From a checkpoint of a small audio embedding model: 7.26M parameters.
Rows from block 3 of a small audio embedding model, named by matrix and row number. Rows with one number belong to one channel. Each number is 128 + 32 x the weight over its row's rms, rounded and kept within 0 to 255. All counts start at 0. Numbers have three digits each.
After each channel's rows are labels from the 100 clips, of 14976, where the channel reaches its highest value: "band" is the frequency band that holds the peak. Only what is clearly more common there than usual is listed. The data: read English sentences (LibriTTS-R). In brackets: how many of the 100, against the usual share in percent.
# convs0: first 3x3 conv (model.blocks.3.convs.0.weight, 128x128x3x3, each kernel summed), inputs 43-85
# convs1: second 3x3 conv (model.blocks.3.convs.1.weight, 128x128x3x3, transposed, each kernel summed), outputs 43-85

convs0.27:129128098140117122133206132148138126163101125127168134096111092110119134159132117135090108095150158159128134125056105125150150147
convs1.27:154113115138159133099130202111143129128152133111229127076108103129123144137114122176141128155116140124141092118131143146148086085
band: 250 to 500 Hz (49 vs 6.2); 500 to 1000 Hz (30 vs 12.5)

convs0.85:101082133131134165124144150118109138112130140136114157139148110152107091110227119151131149128122068103138132105157159164125081134
convs1.85:124140115153158132137132138146202102132131160072133125136117124137128172152130087132118121140068131080206148130115161106094098126
band: 4000 to 8000 Hz (61 vs 25)

convs0.67:149085125098103157103117130144099130158187138129142165118131135241120103129096118143125086135138118121190130144128131113111107160
convs1.67:132119063152134112171146139115147116162113122108117148124133098162154118126136111133137137136099130118139142133121166161120131167
band: 4000 to 8000 Hz (62 vs 25)

convs0.111:088134138117152122127112103133132119115097126099129149133123139151148140131132127126125120116101109201025130143132131121141137168
convs1.111:115145097125145114127141151128121129203144131127102116124120116108134165149122128116120149130128255119192153135144134143096136143
band: 2000 to 4000 Hz (59 vs 25)

convs0.4:150147163174173112148104133120140160096142132098100158118130145154133164087139086124135158126120110159157153136123152135133133107
convs1.4:129226228151137104159149102116101118128122131160107136126133141151133168189094117122121221148132102155114124146135171149106145101
band: 2000 to 4000 Hz (62 vs 25)

convs0.62:106124138140126207138104144133111142124180128120117131154114122147128134135247120136147134128143128125106111119122149140132133140
convs1.62:129104117140128083138145128115179123134128126114118172141119120147125146122165120130130142131131111126114146117129129135129118118
band: 4000 to 8000 Hz (79 vs 25)

convs0.103:148125109100144145147102207067102111138125128139115135140097186118141130128119250140163128059117105122138153139255153128125120152
convs1.103:145132178120128141135123159124138147129140174133128152115255134127128138147124087133147133142128134153105140158076135132167142158
band: 0 to 250 Hz (100 vs 12.5)

convs0.42:146174137154193121112103049120109134107136145140114108121159124170136161117096106131144115199123117058150121157132133137095107103
convs1.42:095111126147099129160121161122171114129169144173176148128165120159136105166132166142109116095176096144155108089138082067103118113
band: 1000 to 2000 Hz (96 vs 18.8)

convs0.9:122115117131121134130138183000119138132133150148155118106114098102141146133121129137135127165109112129123138127152124117128128126
convs1.9:137149124126116146139122146187124176115135150078078127059081117126255115141133139153129153127122128120130134113052150135129234112
band: 250 to 500 Hz (58 vs 6.2); 0 to 250 Hz (36 vs 12.5)

convs0.87:125135129132136131118128146116120121135130123135150129132130123130131119129126123128121126125120130124125128131162124127133115153
convs1.87:141121123121137121135127148115126189128124131127170128148125135130122128130129122128132126144128130125121129126109129125128146130
band: 250 to 500 Hz (67 vs 6.2)

convs0.23:110131160145166189078090110110149133110120121096093120168130151139141128149188108130106139143147146094152112120123120092122073129
convs1.23:160108102116159137106135140125134130164126146119088181132147086101147144145120109120127104138114130133140130098165186123132122144
band: 500 to 1000 Hz (93 vs 12.5)

convs0.56:109125133143127134135096157127130069159115123135000129182124116127134124128141127130144127128137133147123125126151123120115135107
convs1.56:140134130110111121145134000120117122132142141160233108077132111150114133136128135147124129109130152127130135120136120131249198125
band: 250 to 500 Hz (72 vs 6.2)

convs0.86:129125130113129134127116117000124055121133117143121124097106125130149137119154124143144127137131126118132129137157136129140133124
convs1.86:129136127127109126129130159067119255127127134162115132000135117109140127137128114125150121114133142123123134129141125136157115129
band: 0 to 250 Hz (96 vs 12.5)

convs0.30:145135120121144132141123186138113129136134127126135122116131107123110110149096141109217141166130141132114114119122126117122115157
convs1.30:109070134116129124135121202034149178132045090127090118202100098146081115109122127133133148096137080108125135136178131142103113122
band: 250 to 500 Hz (85 vs 6.2)

convs0.126:148119125131157166181051110106093134124144158115139112135128110136112128123118099144142150119147147121168151117119135130120124090
convs1.126:100116111143128137125167131123121124137128138125112128130132142164118178117109123130136126128131123143120139133133241118139132126
band: 4000 to 8000 Hz (51 vs 25)

convs0.33:104192105135151113124068079134132133118136079149095158110111112160138114109244134123133132114109069134187161135102103130138126122
convs1.33:089143144152104154199107108123129126173141189186010119120130193100138114121125127109119136143134198131004092148120131122064160143
band: 500 to 1000 Hz (99 vs 12.5)

convs0.59:141098115118133255049102125129172115115110151174119173122133111169129094123144119143150200110140139130129125142141152146134135093
convs1.59:153162132053132089138115188116138120153148102135122138137144121156113152147119187141113143128136109133104158110117130188109132097
band: 1000 to 2000 Hz (77 vs 18.8)

convs0.88:132133148126128125104150091000122116128130146122128141135127126125124110119135129127132123113130125132148118126135134133125105121
convs1.88:126125131137123135123105126127144255137138158255149133154134121126167121145127152165218133150135116129132128116140121198122122106
band: 0 to 250 Hz (96 vs 12.5)

convs0.24:126201127095143126096231141121092085168115114115139165138119123147119145113106126119108105114127135086128142130128122127113120147
convs1.24:236068138141135182122154153119123130234120139108182142135133221116138124134119095119147143139116127126109162163116143076108150147
band: 500 to 1000 Hz (57 vs 12.5)

convs0.94:192070133159130147142123059139093110081141144136105196124134092061139141139197104144112117120120096085135130108135133170106123181
convs1.94:112175168131100141113060111106100130083128107129165156083128178068127160137114100112037146120169116166165104128122103160133137103
band: 250 to 500 Hz (41 vs 6.2)

convs0.8:143125131131136126126165121124109127173119133113121136131126115152136130139120123121128134136132128136157125104118137125151104115
convs1.8:141126139125128131131255133126151123152112137118131123115129124140132118142130120126128127142127127127255142141131139122129125166
band: 2000 to 4000 Hz (69 vs 25)

convs0.3:121138126127127132123142130124136134124125117123144126092130133125127114130121151131126128125134105129114119128118130141128096119
convs1.3:129129126134122116118120099133126122138130150255255128120113130110140137130132131139135119148130130124139128120134139121088101125
band: 250 to 500 Hz (100 vs 6.2)

convs0.66:115102180129159134116123140109128132121137158118135113135212127127134121148141126109165132121129116135127125126255143136133017128
convs1.66:138149119128122127125136121151134255114122132155144117088130116126142124126125160208125132093126133119128133129127121127167204125
band: 250 to 500 Hz (60 vs 6.2); 0 to 250 Hz (36 vs 12.5)

convs0.34:134162120138142119121128085141109115130139197154147141183122135125157112153125138102128132151134138152096127129148139139138116130
convs1.34:125159153128136131138128138153145120110131134153255123132127121127108120135143137141133124198118130154125120115148112129102255142
band: 250 to 500 Hz (87 vs 6.2)

convs0.104:147178153183141131165145122160130108136102153125125110123132089120112133113132127147134124143118136127128125119131130145141049119
convs1.104:095093122100146070154085108166145115180150137152175157196096131132134122136060140110097104162094146148204107095132097145144101065
band: 500 to 1000 Hz (96 vs 12.5)

convs0.122:187156130107093160137135122116129139127159129128121164087127130112117150147125122124108159144116106122121146111107138134133136114
convs1.122:155156192157116104184110054140129120128151061167119084120142129162117110137183174120117174164147104104139102155137140141100111022
band: 1000 to 2000 Hz (52 vs 18.8)

convs0.106:147148170122108142113118123130126122136125123150151120129118144133098115092192135112102167112146156117151123124147117165097098126
convs1.106:154135113121129115157126058134175116106127137134095128154105096159120130109077163146140120154133106103134141143151104188167138063
band: 1000 to 2000 Hz (80 vs 18.8)

convs0.99:091114149167232111131151120000119082140116112149103118146112119121078124128151131132141121104123140121122113107119126107135128113
convs1.99:123105139115102109104118128147132112151140164116164129153097118121113110109118111127138158153078135137146130134166186116144049126
band: 250 to 500 Hz (91 vs 6.2)

convs0.127:121171128135124124137110171172119109133136103170115135126151127132109188102088135130146146138148107126118139125120147145150082100
convs1.127:105157124118134091157144208127145142170109117106114137170141114136121141095146117107147136134141156126137150148170086139116111102
band: 500 to 1000 Hz (97 vs 12.5)

convs0.25:102091125117138114142142147088117138148118111123078104113111118141102159114129137143117130115116138112108161156096123134173090143
convs1.25:139120144088051173110074086112121101082127096138118156139130126117115170139145112113125114173141087148155078153041088138143119222
band: 500 to 1000 Hz (64 vs 12.5)

convs0.29:138146152141114136127119124127116116090156111096024198135118112173139099154133103117131214128114126132119090114139152137163141181
convs1.29:110118111105137188127159161110121126149149132157045106097153144098127170157176093134142207132143117168094123122121094127129140130
band: 1000 to 2000 Hz (98 vs 18.8)

convs0.92:150158124086162137099114128109067116123157082160162109102128097100107149129207116119098155120125139119143113124110110106127132097
convs1.92:131129079131122125115184133139140137102119122124061123137133123180133100142094152129134127131180101152175155116124118108128110092
band: 1000 to 2000 Hz (73 vs 18.8)

convs0.121:134144133129135155125197115144086135197090130112073156112099117137161125144139111077103180112129127139165136187123152151135137083
convs1.121:101156131169127128131255124116121140208125113133079108129134163136124098138108157144142118137123172146131144164124156207132135151
band: 4000 to 8000 Hz (83 vs 25)

convs0.31:127131136119133131144136125055110119122132137123118132129119143128139137148117126122096136115124120129136121130127139127134111146
convs1.31:142105123172070165183105187230085079115150099121168082146113094136093111144129161141177145140128120118104139080155129094139081073
band: 4000 to 8000 Hz (56 vs 25)

convs0.0:166187116090117115125148107094109124120088157118131166152162122205132138135116143115118126136132121131126121089105096112126100102
convs1.0:080107145096146135138100135118156136125109105123058118169158107112107124148119115146140123132148126097144196144115118125243104169
band: 500 to 1000 Hz (87 vs 12.5)

convs0.65:135140126110073161180085121138154124119166147138104122114142143084128050154120145128130108129127135178134146176118155102124108140
convs1.65:138146106124190114116043133131140113136155108131112053153132136108132141131134137127145093105124117102112070112118125198112137106
band: 2000 to 4000 Hz (64 vs 25)

convs0.73:134120153121133131137138146000130142135131146117129134117149119125144131138129122138124122117123131131123131134116143123125128118
convs1.73:135114117139119135177109189118143152151154167133097129000150135114055115171142147124142130107168140131131116124124166148113127100
band: 0 to 250 Hz (100 vs 12.5)

convs0.81:111129142175118141091239148135142123189139141140136242122101121111111106141066109122137120094188108134124134174072119104141129165
convs1.81:130117079114127255181122145123117126049125101182146115146137111130129111115112114114150116182107139109075141147146141134150090114
band: 500 to 1000 Hz (69 vs 12.5)

convs0.47:124099128124133146103113099119102128129159167120139182127117119161111149121189124111124111138138154221064154129140149122106147137
convs1.47:212101121141133123118142142124154116110111125111093114149116167130124112177191126134121198110087100089101097083123115124097140113
band: 1000 to 2000 Hz (92 vs 18.8)

convs0.118:126142125133131132122127113122123116128129120141131129132122124128113123132133132123169127147121142122130127130107127130132123132
convs1.118:095142092106124133147128061131102172109121113150139121086109091098122121134125144158117092106091131128122139120090115115123147112
band: 250 to 500 Hz (44 vs 6.2); 500 to 1000 Hz (35 vs 12.5)

convs0.105:134141145121145110142119175165130073145113160135145137133134129140163136135122147121152170150127183108144142130115145181133131133
convs1.105:152115126125102151160140114054118137113000143119114092145071128126107133099123125122122124134131113121121112135080106132047171121
band: 500 to 1000 Hz (58 vs 12.5); 0 to 250 Hz (41 vs 12.5)

convs0.43:143090109132109120144072046130120126133162154138142111152140143131125130121093101116146111118099137124128131122139116113109127142
convs1.43:149123116142146120160108179120115139103125117117056100126133166108093178125132092143121240175124153164140133140161126132114136139
band: 1000 to 2000 Hz (80 vs 18.8)

convs0.51:126135132112127121137104160142124114188107133180138143127151153117112103101101147109127087120117171090127138093132141137123129165
convs1.51:133126176132126141149125154112123109105118143106159109186119185125126150214137116111146134132144143134126170162115122133132194111
band: 500 to 1000 Hz (68 vs 12.5)

convs0.107:125169118124127129131122191012120124135122138126124127156102129122096134117131132111170133142129161128141114123139132131121142135
convs1.107:113083144135109146115126113000126163158105126126186138075141120109142121115127141101146135116129131147121117118210124140136152132
band: 0 to 250 Hz (100 vs 12.5)

convs0.45:127121114113130137130136128065136135131140151121122127115122160121119105122126127129114119157136138133124128124129131122133113124
convs1.45:115144136127130136142115147218141208125141114203148122096117115120184120148140141132137137137118124117127133126252118134125161115
band: 0 to 250 Hz (91 vs 12.5)

convs0.35:141121111124151130120139102124124120138124129146130139112121130132110125131111135115128138164118147130123118131124118102148121118
convs1.35:131176098136125111146126166111119122123149135170224126174108116110136119109116133205128129189153130133132138115125145147177177145
band: 250 to 500 Hz (100 vs 6.2)

convs0.57:122127137135136148118133129000132112105146129124126129124129144132145134156135142135108127157133139111142119122253139142122102139
convs1.57:145132123116098121145124109061133255120126106107130117000142105121146142144135104093149122070114139133090121128146142102134167126
band: 0 to 250 Hz (100 vs 12.5)

convs0.16:141214133141112152111117150129133130101126122116116121116122128155109103111142153078145145122121104154117103114148143109203120121
convs1.16:131111136125132126120140137121119078156097118086000121222128117080136130133109148107171123118136154113097145150114100127114134125
band: 500 to 1000 Hz (99 vs 12.5)

convs0.82:144157089081122234133149118135092124101137163152109151138138135118134124125124129130151135096121094128037120125139127101139126137
convs1.82:141138126162191102152054139125126130156127106122066079137123108157145113138085057123130135118132158088148131142138128101138134085
band: 1000 to 2000 Hz (67 vs 18.8)

convs0.124:098186090133154158123113149114031116128166096112143140116142151165122154141127122114111182109142117158096076115145090140147151073
convs1.124:152100117146136170130109139130124119100155109173242128120103148217112164132192091124110110122146120141103089056137132136133123119
band: 1000 to 2000 Hz (40 vs 18.8)

convs0.44:142048109124170126159104104123122124068119111126126133077092121122141125132128164148121125129135145139146143132117113144143130187
convs1.44:183140162113102077123143108123116121154114135124167142149137151128125164124118149111106156143146170122091142010157102162136125113
band: 1000 to 2000 Hz (59 vs 18.8); 500 to 1000 Hz (30 vs 12.5)

convs0.76:157152122122127135106109121123100121120127134098106124157119131137112143092082142145132133219152122136109107105094125115127095133
convs1.76:115128142129124126127128240152150129140142153105247156148120128144124127154146144124126111096127121128130115145116140147123144117
band: 500 to 1000 Hz (98 vs 12.5)

convs0.37:136139118120128111129131095128101109124135113135154141113133125117146136138119122129125123147131123131137117113133126126134134122
convs1.37:118152134130131135139136141103126120136146171205255137185161115134137118138127126132130125122122145140122118149130114145139149137
band: 250 to 500 Hz (100 vs 6.2)

convs0.70:124133111122117129245094113129124110238130120143098127125113107147123108125125150098133169149119123137150169200135142135150120140
convs1.70:131164198133108138162124117112115116165108150177145128121172106135137103137085122132126137148114080100154132162144157141097139255
band: 500 to 1000 Hz (36 vs 12.5)

convs0.83:129140131117108124133117207114119092138126157108119145124100121134124118128117128132255126097134146127128126131128146131137145136
convs1.83:165111111161130141138126230118145118110090106111120131157105163071108143139090136156113144086126000131080139094120121120145114132
band: 0 to 250 Hz (75 vs 12.5)

convs0.49:156112130098111137199041111134104144155104225116114094122139076165129109091144094143106139084131063107131154112147130138184121138
convs1.49:107130116110109171132113126116124121103149143143133122127142100139088180148110187125133150112134133142149139241138156156117143134
band: 1000 to 2000 Hz (45 vs 18.8)

convs0.123:145174154133109119128095186115139135129136135092121141077139106109104135136074124126110183136140122184121115103095165137176144143
convs1.123:146109152132152131147128148132145133126141019123154095124083125161112120153132172088136160095122114134175124125164095129125082160
band: 1000 to 2000 Hz (71 vs 18.8)

convs0.114:158099085108107162118115110127109089122137137129097108131113136127122129105137108133041170114133129068123118135112153134126094099
convs1.114:143144139105136105129064133104145120110099076140109114123127130139137128155117135121126108151156128114148133160154162178136102106
band: 0 to 250 Hz (34 vs 12.5)

convs0.19:130195118118175130117125147133089147093137124163120130140147141125169135135130137135198126142135139124128142128173109120133122116
convs1.19:134133132131133141150128144168124116110135076113139131103109122136106134141129120135134130113133126122117144134131112090132173129
band: 0 to 250 Hz (100 vs 12.5)

convs0.116:146132147127135126116117097049123071120115125117134127124120111127115133110132133121128126187134121118132134136199140134125145123
convs1.116:134134130124124121124125157107118232100131130135097134081128121121139143136133106170185130096129128123126109125255124130137128121
band: 0 to 250 Hz (100 vs 12.5)

convs0.63:113099117128133132125136146119122139134135095140255118102142138135133137117151138154114134137102140136127134104117119141128150138
convs1.63:127101135116129113148112158154140116120135164093255126192129120115133112097137145149138110165141111141118131147113159128139117100
band: 250 to 500 Hz (95 vs 6.2)

convs0.91:142129075140074121108148118119150165114146168120135099088138120121123141122181101123072149077123113110116138112089132166148131054
convs1.91:134149128119148116143150093122131079120147110147127109108118154155105155149117169115128115136145112135146116169143129168142138121
band: 500 to 1000 Hz (93 vs 12.5)

convs0.53:141145120144120126140107120026130145115112142134114130138103123138116131152131126152138121130115114133133138146130128146117110138
convs1.53:148127099135101064161090149173127140169125118171143106143104109109115130089144147069174146125147082141159110122166104090103250106
band: 1000 to 2000 Hz (67 vs 18.8)

convs0.78:133129149134117143160138124135140148117142148117141191145124125136128130120152118108114118132120123125236119122137133140110116123
convs1.78:099112128104120133175206126131133113053117133129124127130124130110124126102092119104137130173105076165059095103125125105139111097
band: 2000 to 4000 Hz (73 vs 25)

convs0.75:178139071092115157109143102126160121135137173128105117147112126158124142091170105123124134119125121153096158128135113103150162180
convs1.75:133142147150134146146099135137122113153147095095081106120144141107133128138000108130091148131105110126121140126106101105161126132
band: 500 to 1000 Hz (84 vs 12.5)

convs0.54:114131152128160105137124233108167118139136123125158127131106085134102163122148108126128132106146115084218192136130136124139045129
convs1.54:106148090117102178136200191118167119182037143093077125137130165137124107108101103176154132165162169129154100117118129167216132164
band: 500 to 1000 Hz (54 vs 12.5); 1000 to 2000 Hz (42 vs 18.8)

convs0.18:173113166126112100139122119153102126124113117143146129145166121116149118154129131158143051136122126135162106100100092084115095132
convs1.18:127128099107183130152119103122121119132131074112130134175148154125146129127130155162160126152146138110151184117255123140119210134
band: 0 to 250 Hz (76 vs 12.5)

convs0.2:129138134137105123122132105037123137130124139131121122121086131135097142143125108116117131120127123152124110153157137130176130133
convs1.2:168143115128133130146135094091126171121158129210114091087115135115142121107129159123181130131152130138131113112162135152088142124
band: 0 to 250 Hz (100 vs 12.5)

convs0.52:143141150106108124144181109076150071155140127174116140132122136129139142134129138110144157120178070136114116185150120134125165149
convs1.52:177175094111132109152115139107107129073117126137132141130087152154121098173078117072146120157079215131121165120120077117131150083
band: 0 to 250 Hz (61 vs 12.5); 500 to 1000 Hz (33 vs 12.5)

convs0.101:128123171120123136133116221099111136136112133142125136130082131115102148132124163122137148085134156125142148114103149149158119154
convs1.101:123145115131127129140152225123138072105096147084175118197113163137096131109108137151116132130107106116105138142081117183123094091
band: 500 to 1000 Hz (94 vs 12.5)

convs0.55:119124130129119127129141105000124114126127132121131125096111139120134137127133132137106119141126123122133126129145125132127070109
convs1.55:131116134124119129127129117128126159122131146146148133000174124124102118128130129120173120110137131131127121127091142115123251126
band: 0 to 250 Hz (100 vs 12.5)

convs0.41:146139123114179137239163138137141117141111133145129161136134190108136117106116133126156135112112114127137141099125134093128123140
convs1.41:124148129205109165148155123117089136148151148143138131123138126104123116214130111103136136120124247143111178166134142136143132197
band: 2000 to 4000 Hz (65 vs 25)

convs0.96:115126158082146171084131131129141120158148107114155201123131114200131123137117100149120104105084120151145123051167161190152102114
convs1.96:121145159125123133129198118125146106173141127113096125127111125133160108126136104118116150126121103193140140236124135079129089112
band: 4000 to 8000 Hz (55 vs 25)

convs0.46:145139144160140117127149156125152137124138096101098088133135122119132134146153132102119126135109112125132107133136149140126138125
convs1.46:132133136143154144143111026115093133116141161113000127145112117110114156154109128154124131120145142208114115147133109118209132119
band: 500 to 1000 Hz (83 vs 12.5)

convs0.26:130123100131141121126127163024137123134127106138119123138169145120115115182127136132183136098128127121142119125181136123130139129
convs1.26:132120132141115121187145117000126148191067102137157160198134111116236131114148128179138131172150135132104123143122113131088125142
band: 0 to 250 Hz (90 vs 12.5)

convs0.71:137215166144159139124145118109148108147133118126137121117118123058109157139156131142137119071101137080121100144138114117152140097
convs1.71:163132129120154078123133162129096152129156096165141073129139132184154214166049138149140167144149065154117171136147113096118145090
band: 250 to 500 Hz (75 vs 6.2)

convs0.74:125141152106113112124147103124148140106140141172130194127121127134132154148094133127128153079160147135127091112159127112141121137
convs1.74:141126102151160138129095129127135142121163096238194098196148167091104113111153133178125136092137101147129095133104157137138184129
band: 250 to 500 Hz (96 vs 6.2)

convs0.15:152116132117151145018108087144084132002129143131119033152150104120106116098169164126091125128132067133051152152113104108125167139
convs1.15:110122179115155099148106110108120122153111126138076102173127137098120168132121104132141143132128195091152151146171049118141113093
band: 250 to 500 Hz (47 vs 6.2)