From a checkpoint of a small audio embedding model.
Model: 7.26M parameters, log mel input, activation hardswish.
Training: soap at rate 0.0047, batches of 128, held-out accuracy 99%.
Data: trained on read English sentences (LibriTTS-R), 15625 training examples, 149.9 epochs.
Rows from block 5 of a small audio embedding model, named by matrix and row number. Rows with one number belong to one channel. Each number is 128 + 24 x the weight over its row's rms, rounded and kept within 0 to 255. All counts start at 0. Numbers have three digits each.
After each channel's rows are labels from the 100 clips, of 14976, where the channel reaches its highest value: "top examples" is what is common among them; "band" is the frequency band that holds the peak. Only what is clearly more common there than usual is listed. The data: read English sentences (LibriTTS-R). In brackets: how many of the 100, against the usual share in percent.
# convs0: first 3x3 conv (model.blocks.5.convs.0.weight, 128x128x3x3, each kernel summed), inputs 86-127
# convs1: second 3x3 conv (model.blocks.5.convs.1.weight, 128x128x3x3, transposed, each kernel summed), outputs 86-127

convs0.20:136122123108145138146128152131104126142135124128116135135190132134127153108133120117123134137094097116106123126119135115125096
convs1.20:111128124159149153159128136132141127129066024131137128154111161133151090142135144105154126131144079140131144122081099110138127
top examples: the word "she" (26 vs 8.7)
band: 500 to 1000 Hz (60 vs 12.5); 250 to 500 Hz (27 vs 6.2)

convs0.73:085119124112125123131147120121147139146142161116119136124120144020136134130066121111120121172136130131077114109147135135141134
convs1.73:126138125131123127128133129131109149140126116102123128092140162136144147134155175118128119115149143132126133134165092132120126
top examples: voice: female (82 vs 52)
band: 1000 to 2000 Hz (59 vs 18.8)

convs0.68:126117119128121127119141143144181116113125110149131138160120131137147126158111126136123147108146068099146104099091134128125128
convs1.68:106142132190129131123143128119119132159150088074078122169114131150132128168118118140129172154109155123123155114137113139131163
top examples: voice: female (85 vs 52)
band: 1000 to 2000 Hz (85 vs 18.8)

convs0.66:109128123161123136124141060154171109129129102126108131122157108117123113124125131128110103149164124142124138151119144094113148
convs1.66:099134130135142128115229129120224137143159139118117138066152161132170136129139135127134142160138136158135146099127133102116106
top examples: voice: female (91 vs 52)
band: 500 to 1000 Hz (99 vs 12.5)

convs0.119:185141120144099126137133128223144128117137134102133138125109138106153149105120138119133137191140124132089131125085117143133138
convs1.119:139212103162119117124143139136145138134126115138138129102143115122128124172128154126172132153113103179120123121121122105136082
top examples: voice: female (86 vs 52)
band: 1000 to 2000 Hz (72 vs 18.8)

convs0.5:134157148141114144129130141099151124100117139136125042089131122073091128147121150141123132146065094140086119144090143119106139
convs1.5:121119191132129130129126132174128131132131170124126255098119133138133128133151146173128127127130133127130187136128128124126131
top examples: voice: female (99 vs 52)
band: 4000 to 8000 Hz (100 vs 25)

convs0.49:085113137105154121119118156128144133131193115119125112193097128088104132140109111125105103132124118080132109136161127126173147
convs1.49:115173124196132141084097125123122143122088151119156143177222126124119099142110108129117127121117124098104131125134123174151111
top examples: voice: male (100 vs 48)
band: 0 to 250 Hz (100 vs 12.5)

convs0.64:164103145122131123168147104131124131125120082114160135135188131085131134129135101123130110116146111012160125120143104125140135
convs1.64:127167165167131128111103117115149123101152148118165119091110150131124143134136145091138157170150108118123113155139184119094107
top examples: voice: male (99 vs 48)
band: 250 to 500 Hz (99 vs 6.2)

convs0.15:138112140115131133125105138125136136143107104122127152129130121114139145125129071143124115141119164175100123142119116108132150
convs1.15:162140111159123127112128137122127137154144104132105148094203134133135126143167117129121155128144137114125141100106093055095114
top examples: voice: female (82 vs 52)
band: 500 to 1000 Hz (70 vs 12.5)

convs0.93:139172120134201104073122134136090098123135115145125104136087131121119094141120121154133122147137126107118126169134129158108154
convs1.93:171121156116138143136113136133129144130163129085098125094143119149179144125173128131138142101158173155144149140219093136099132
top examples: voice: male (77 vs 48)
band: 2000 to 4000 Hz (79 vs 25)

convs0.105:112106103148122142125139137113110130140134142151124149153142128140097131245211109046118119132158086135153180109110124122124153
convs1.105:135167165142122130129160120124132127114143106138114194087097127151155129177237130137122133155126135136121121123148144085127121
top examples: voice: female (90 vs 52)
band: 4000 to 8000 Hz (93 vs 25)

convs0.85:098072132131117140134142112134103122111127134139114121138138153113134127126132127131126104168133103133122114140124138125138129
convs1.85:163142132135126133127226118128133141146131127080122114022128140141141120135144125125114126110128139120139118141154124118121144
top examples: voice: female (99 vs 52)
band: 1000 to 2000 Hz (97 vs 18.8)

convs0.125:127117131124127124100121130127120126134102142129121128124088129079126097128126121129124123132125125146134122124121124115113129
convs1.125:124088126129127129158130098137122126116131154110171124121137146137137146135143116123118126126119167131127129128077115107132154
top examples: voice: male (96 vs 48)
band: 0 to 250 Hz (98 vs 12.5)

convs0.81:120094128120136159169129154133100139131202133108145131137128139155116167118120117142131093111124136098094123143130095124137125
convs1.81:125136120102137140149124176130172112097129048110141099137170099125128163116130134117142101107139087124129148134080159087120140
top examples: voice: male (100 vs 48)
band: 0 to 250 Hz (100 vs 12.5)

convs0.37:113136124119058129143119149140123132135127128143014117140075133139123125115123132128128115108147137122154145118126118145100131
convs1.37:147106134103110137133154093148133127124076094121126086117074128124141091117145097122134123120116152137137119121184126135178141
top examples: voice: female (86 vs 52)
band: 500 to 1000 Hz (67 vs 12.5)

convs0.59:107131132142118115150138076130139108111098136124165138145175133085133131131121130132102139103139116111171125134138131037106115
convs1.59:077120139122142128130163142125140115117114146129143109073159089071156106107066126117156157106123155094149128082137110224123173
top examples: voice: male (100 vs 48)
band: 250 to 500 Hz (100 vs 6.2)

convs0.106:133127126135130122149126122122118134135121113115145133147227152069128165125116136135152122124080124115126133136144120093130117
convs1.106:130079121105131145177149142128108126125119125135194141114093127102100140116119125122134141129124111071136121119062224130137178
top examples: voice: male (79 vs 48)
band: 250 to 500 Hz (82 vs 6.2)

convs0.54:150125102111122118124126133129098133192129195155117147182120126090124129127173120129126200130105087133109234112139124138104151
convs1.54:162157196126124134124178121114124136138142155125118126142115137142128131124129144139122129119121102101133203145145163115121117
top examples: voice: female (80 vs 52)
band: 4000 to 8000 Hz (85 vs 25)

convs0.108:160211142122147134108126120130132141094114143119111123119150112110203131134175136133137145138126141136143137106160141177098136
convs1.108:145144152141126123138114120123159129133135097094110153119134128126116141128140141143137156132125153145138194111140116108117126
top examples: voice: female (91 vs 52)
band: 500 to 1000 Hz (46 vs 12.5); 0 to 250 Hz (41 vs 12.5)

convs0.58:131131131125087115114133127131134127120070124131126128124113129135128120129115133126122128130133137115116129115125126121129126
convs1.58:136162103124156129152146114130131143130113147129115136119111138115169150131124124120109125110130154129140160137121116139122133
top examples: voice: female (98 vs 52)
band: 1000 to 2000 Hz (48 vs 18.8); 500 to 1000 Hz (46 vs 12.5)

convs0.26:121120136134103127109118127105110151133108126156100122136121130151133116116123125127119123115125098216134083121153121109131107
convs1.26:140114118124146144142153144132164149125159127108075128052077116139126180110165121125137103124140162136142160127154100118123124
top examples: voice: female (90 vs 52)
band: 500 to 1000 Hz (100 vs 12.5)

convs0.71:120132131128140126023132128129121128145089153109089123138120132113138173115130149121137123128123135111156146128147172119087139
convs1.71:104112130097118125145125193127147153096145125095120175102087132136136152137074139178142175144130166100137134162160117177156112
top examples: voice: male (77 vs 48)
band: 2000 to 4000 Hz (78 vs 25)

convs0.95:141149121063166144114154167114157131106123153128157113130117126112158108143126122119137099157096121159126133188127122105117130
convs1.95:151152134124124117115113129122148130147164126144087124114133128106148119134152129141158144123168145138121142122108123095130112
top examples: voice: female (99 vs 52)
band: 500 to 1000 Hz (81 vs 12.5)

convs0.36:130144131153112127152127145132140126140132132138137118124079124071142150128116134130110135107112137155129146095126131147071118
convs1.36:101141130132126140139092111101112146130165119121110140189082123138098152148117122131102138145128148112116118109202155159125167
top examples: voice: male (97 vs 48)
band: 250 to 500 Hz (97 vs 6.2)

convs0.25:127122133128119133112129128128125126129122130128129128127122131120129109130123128132128125131124132149121129125122131116130127
convs1.25:134141122126147142107122027135120111125065117164053122138183121141113095131174138124126121111117117114121104123100111145165111
top examples: voice: male (100 vs 48)
band: 0 to 250 Hz (100 vs 12.5)

convs0.9:142138125112104130160119141129140121120137130122180136137140140093148133132133119126125125131111122072134141103123140139116134
convs1.9:255124115123120128154125123123108119103125105134153130141170113079153133089116135125134160143119136131134141141152146123147132
top examples: voice: male (97 vs 48)
band: 250 to 500 Hz (97 vs 6.2)

convs0.118:142126140148157122133122108137115130125122121159128173148072130063121098131089142139137138134106098147137091131135127072122130
convs1.118:078153137134113141144115112140118143117149180075106112143120152145179125100120098111109099182090199135117154108122114147123136
top examples: voice: female (85 vs 52)
band: 1000 to 2000 Hz (88 vs 18.8)

convs0.4:145131119130086140116133128129128128138098143127143121122070119124136124152136130127124130158108117106156120131126115130137122
convs1.4:137172134134135144107121121139097119115118170133112100139103119074119152144117134171123119118109159117115118095103087108138116
top examples: voice: male (96 vs 48)
band: 0 to 250 Hz (95 vs 12.5)

convs0.77:131134127134140128119123124131141120124119132119168127124123135122129130132129129125148132117131131128130123136128126132175131
convs1.77:136144122135138126210143146136130127136175148144121124111129137118127153131130128113131123133142137140138117118109132107097119
top examples: voice: male (100 vs 48)
band: 0 to 250 Hz (100 vs 12.5)

convs0.113:176144145098127106122162149128113156121141122125133131107133124139132149133134144153144109173127132150104220122153134137123137
convs1.113:097138183116124144143135137125146140112129133126098255148155115128115133115222112149127129130130128130130129129162185136131106
top examples: voice: female (89 vs 52)
band: 4000 to 8000 Hz (90 vs 25)

convs0.91:149124137113141137166125177117139114137134122109173150108184100137123119137123117132160111129163118123127149122119111096132097
convs1.91:150144118125104151180170137144123126118163163141128074092096145137138112126125140113123112153082105127138157157108164106187124
top examples: voice: male (99 vs 48)
band: 0 to 250 Hz (99 vs 12.5)

convs0.8:118139128122121120177131167133122130132116145121100136141255133131122125123126135137136124041133092141118131128118115156126138
convs1.8:132110103135148136135126116134156114113134084131172109092134126140128141117087119112121125107121118125135121142113169096123115
top examples: voice: male (95 vs 48)
band: 0 to 250 Hz (94 vs 12.5)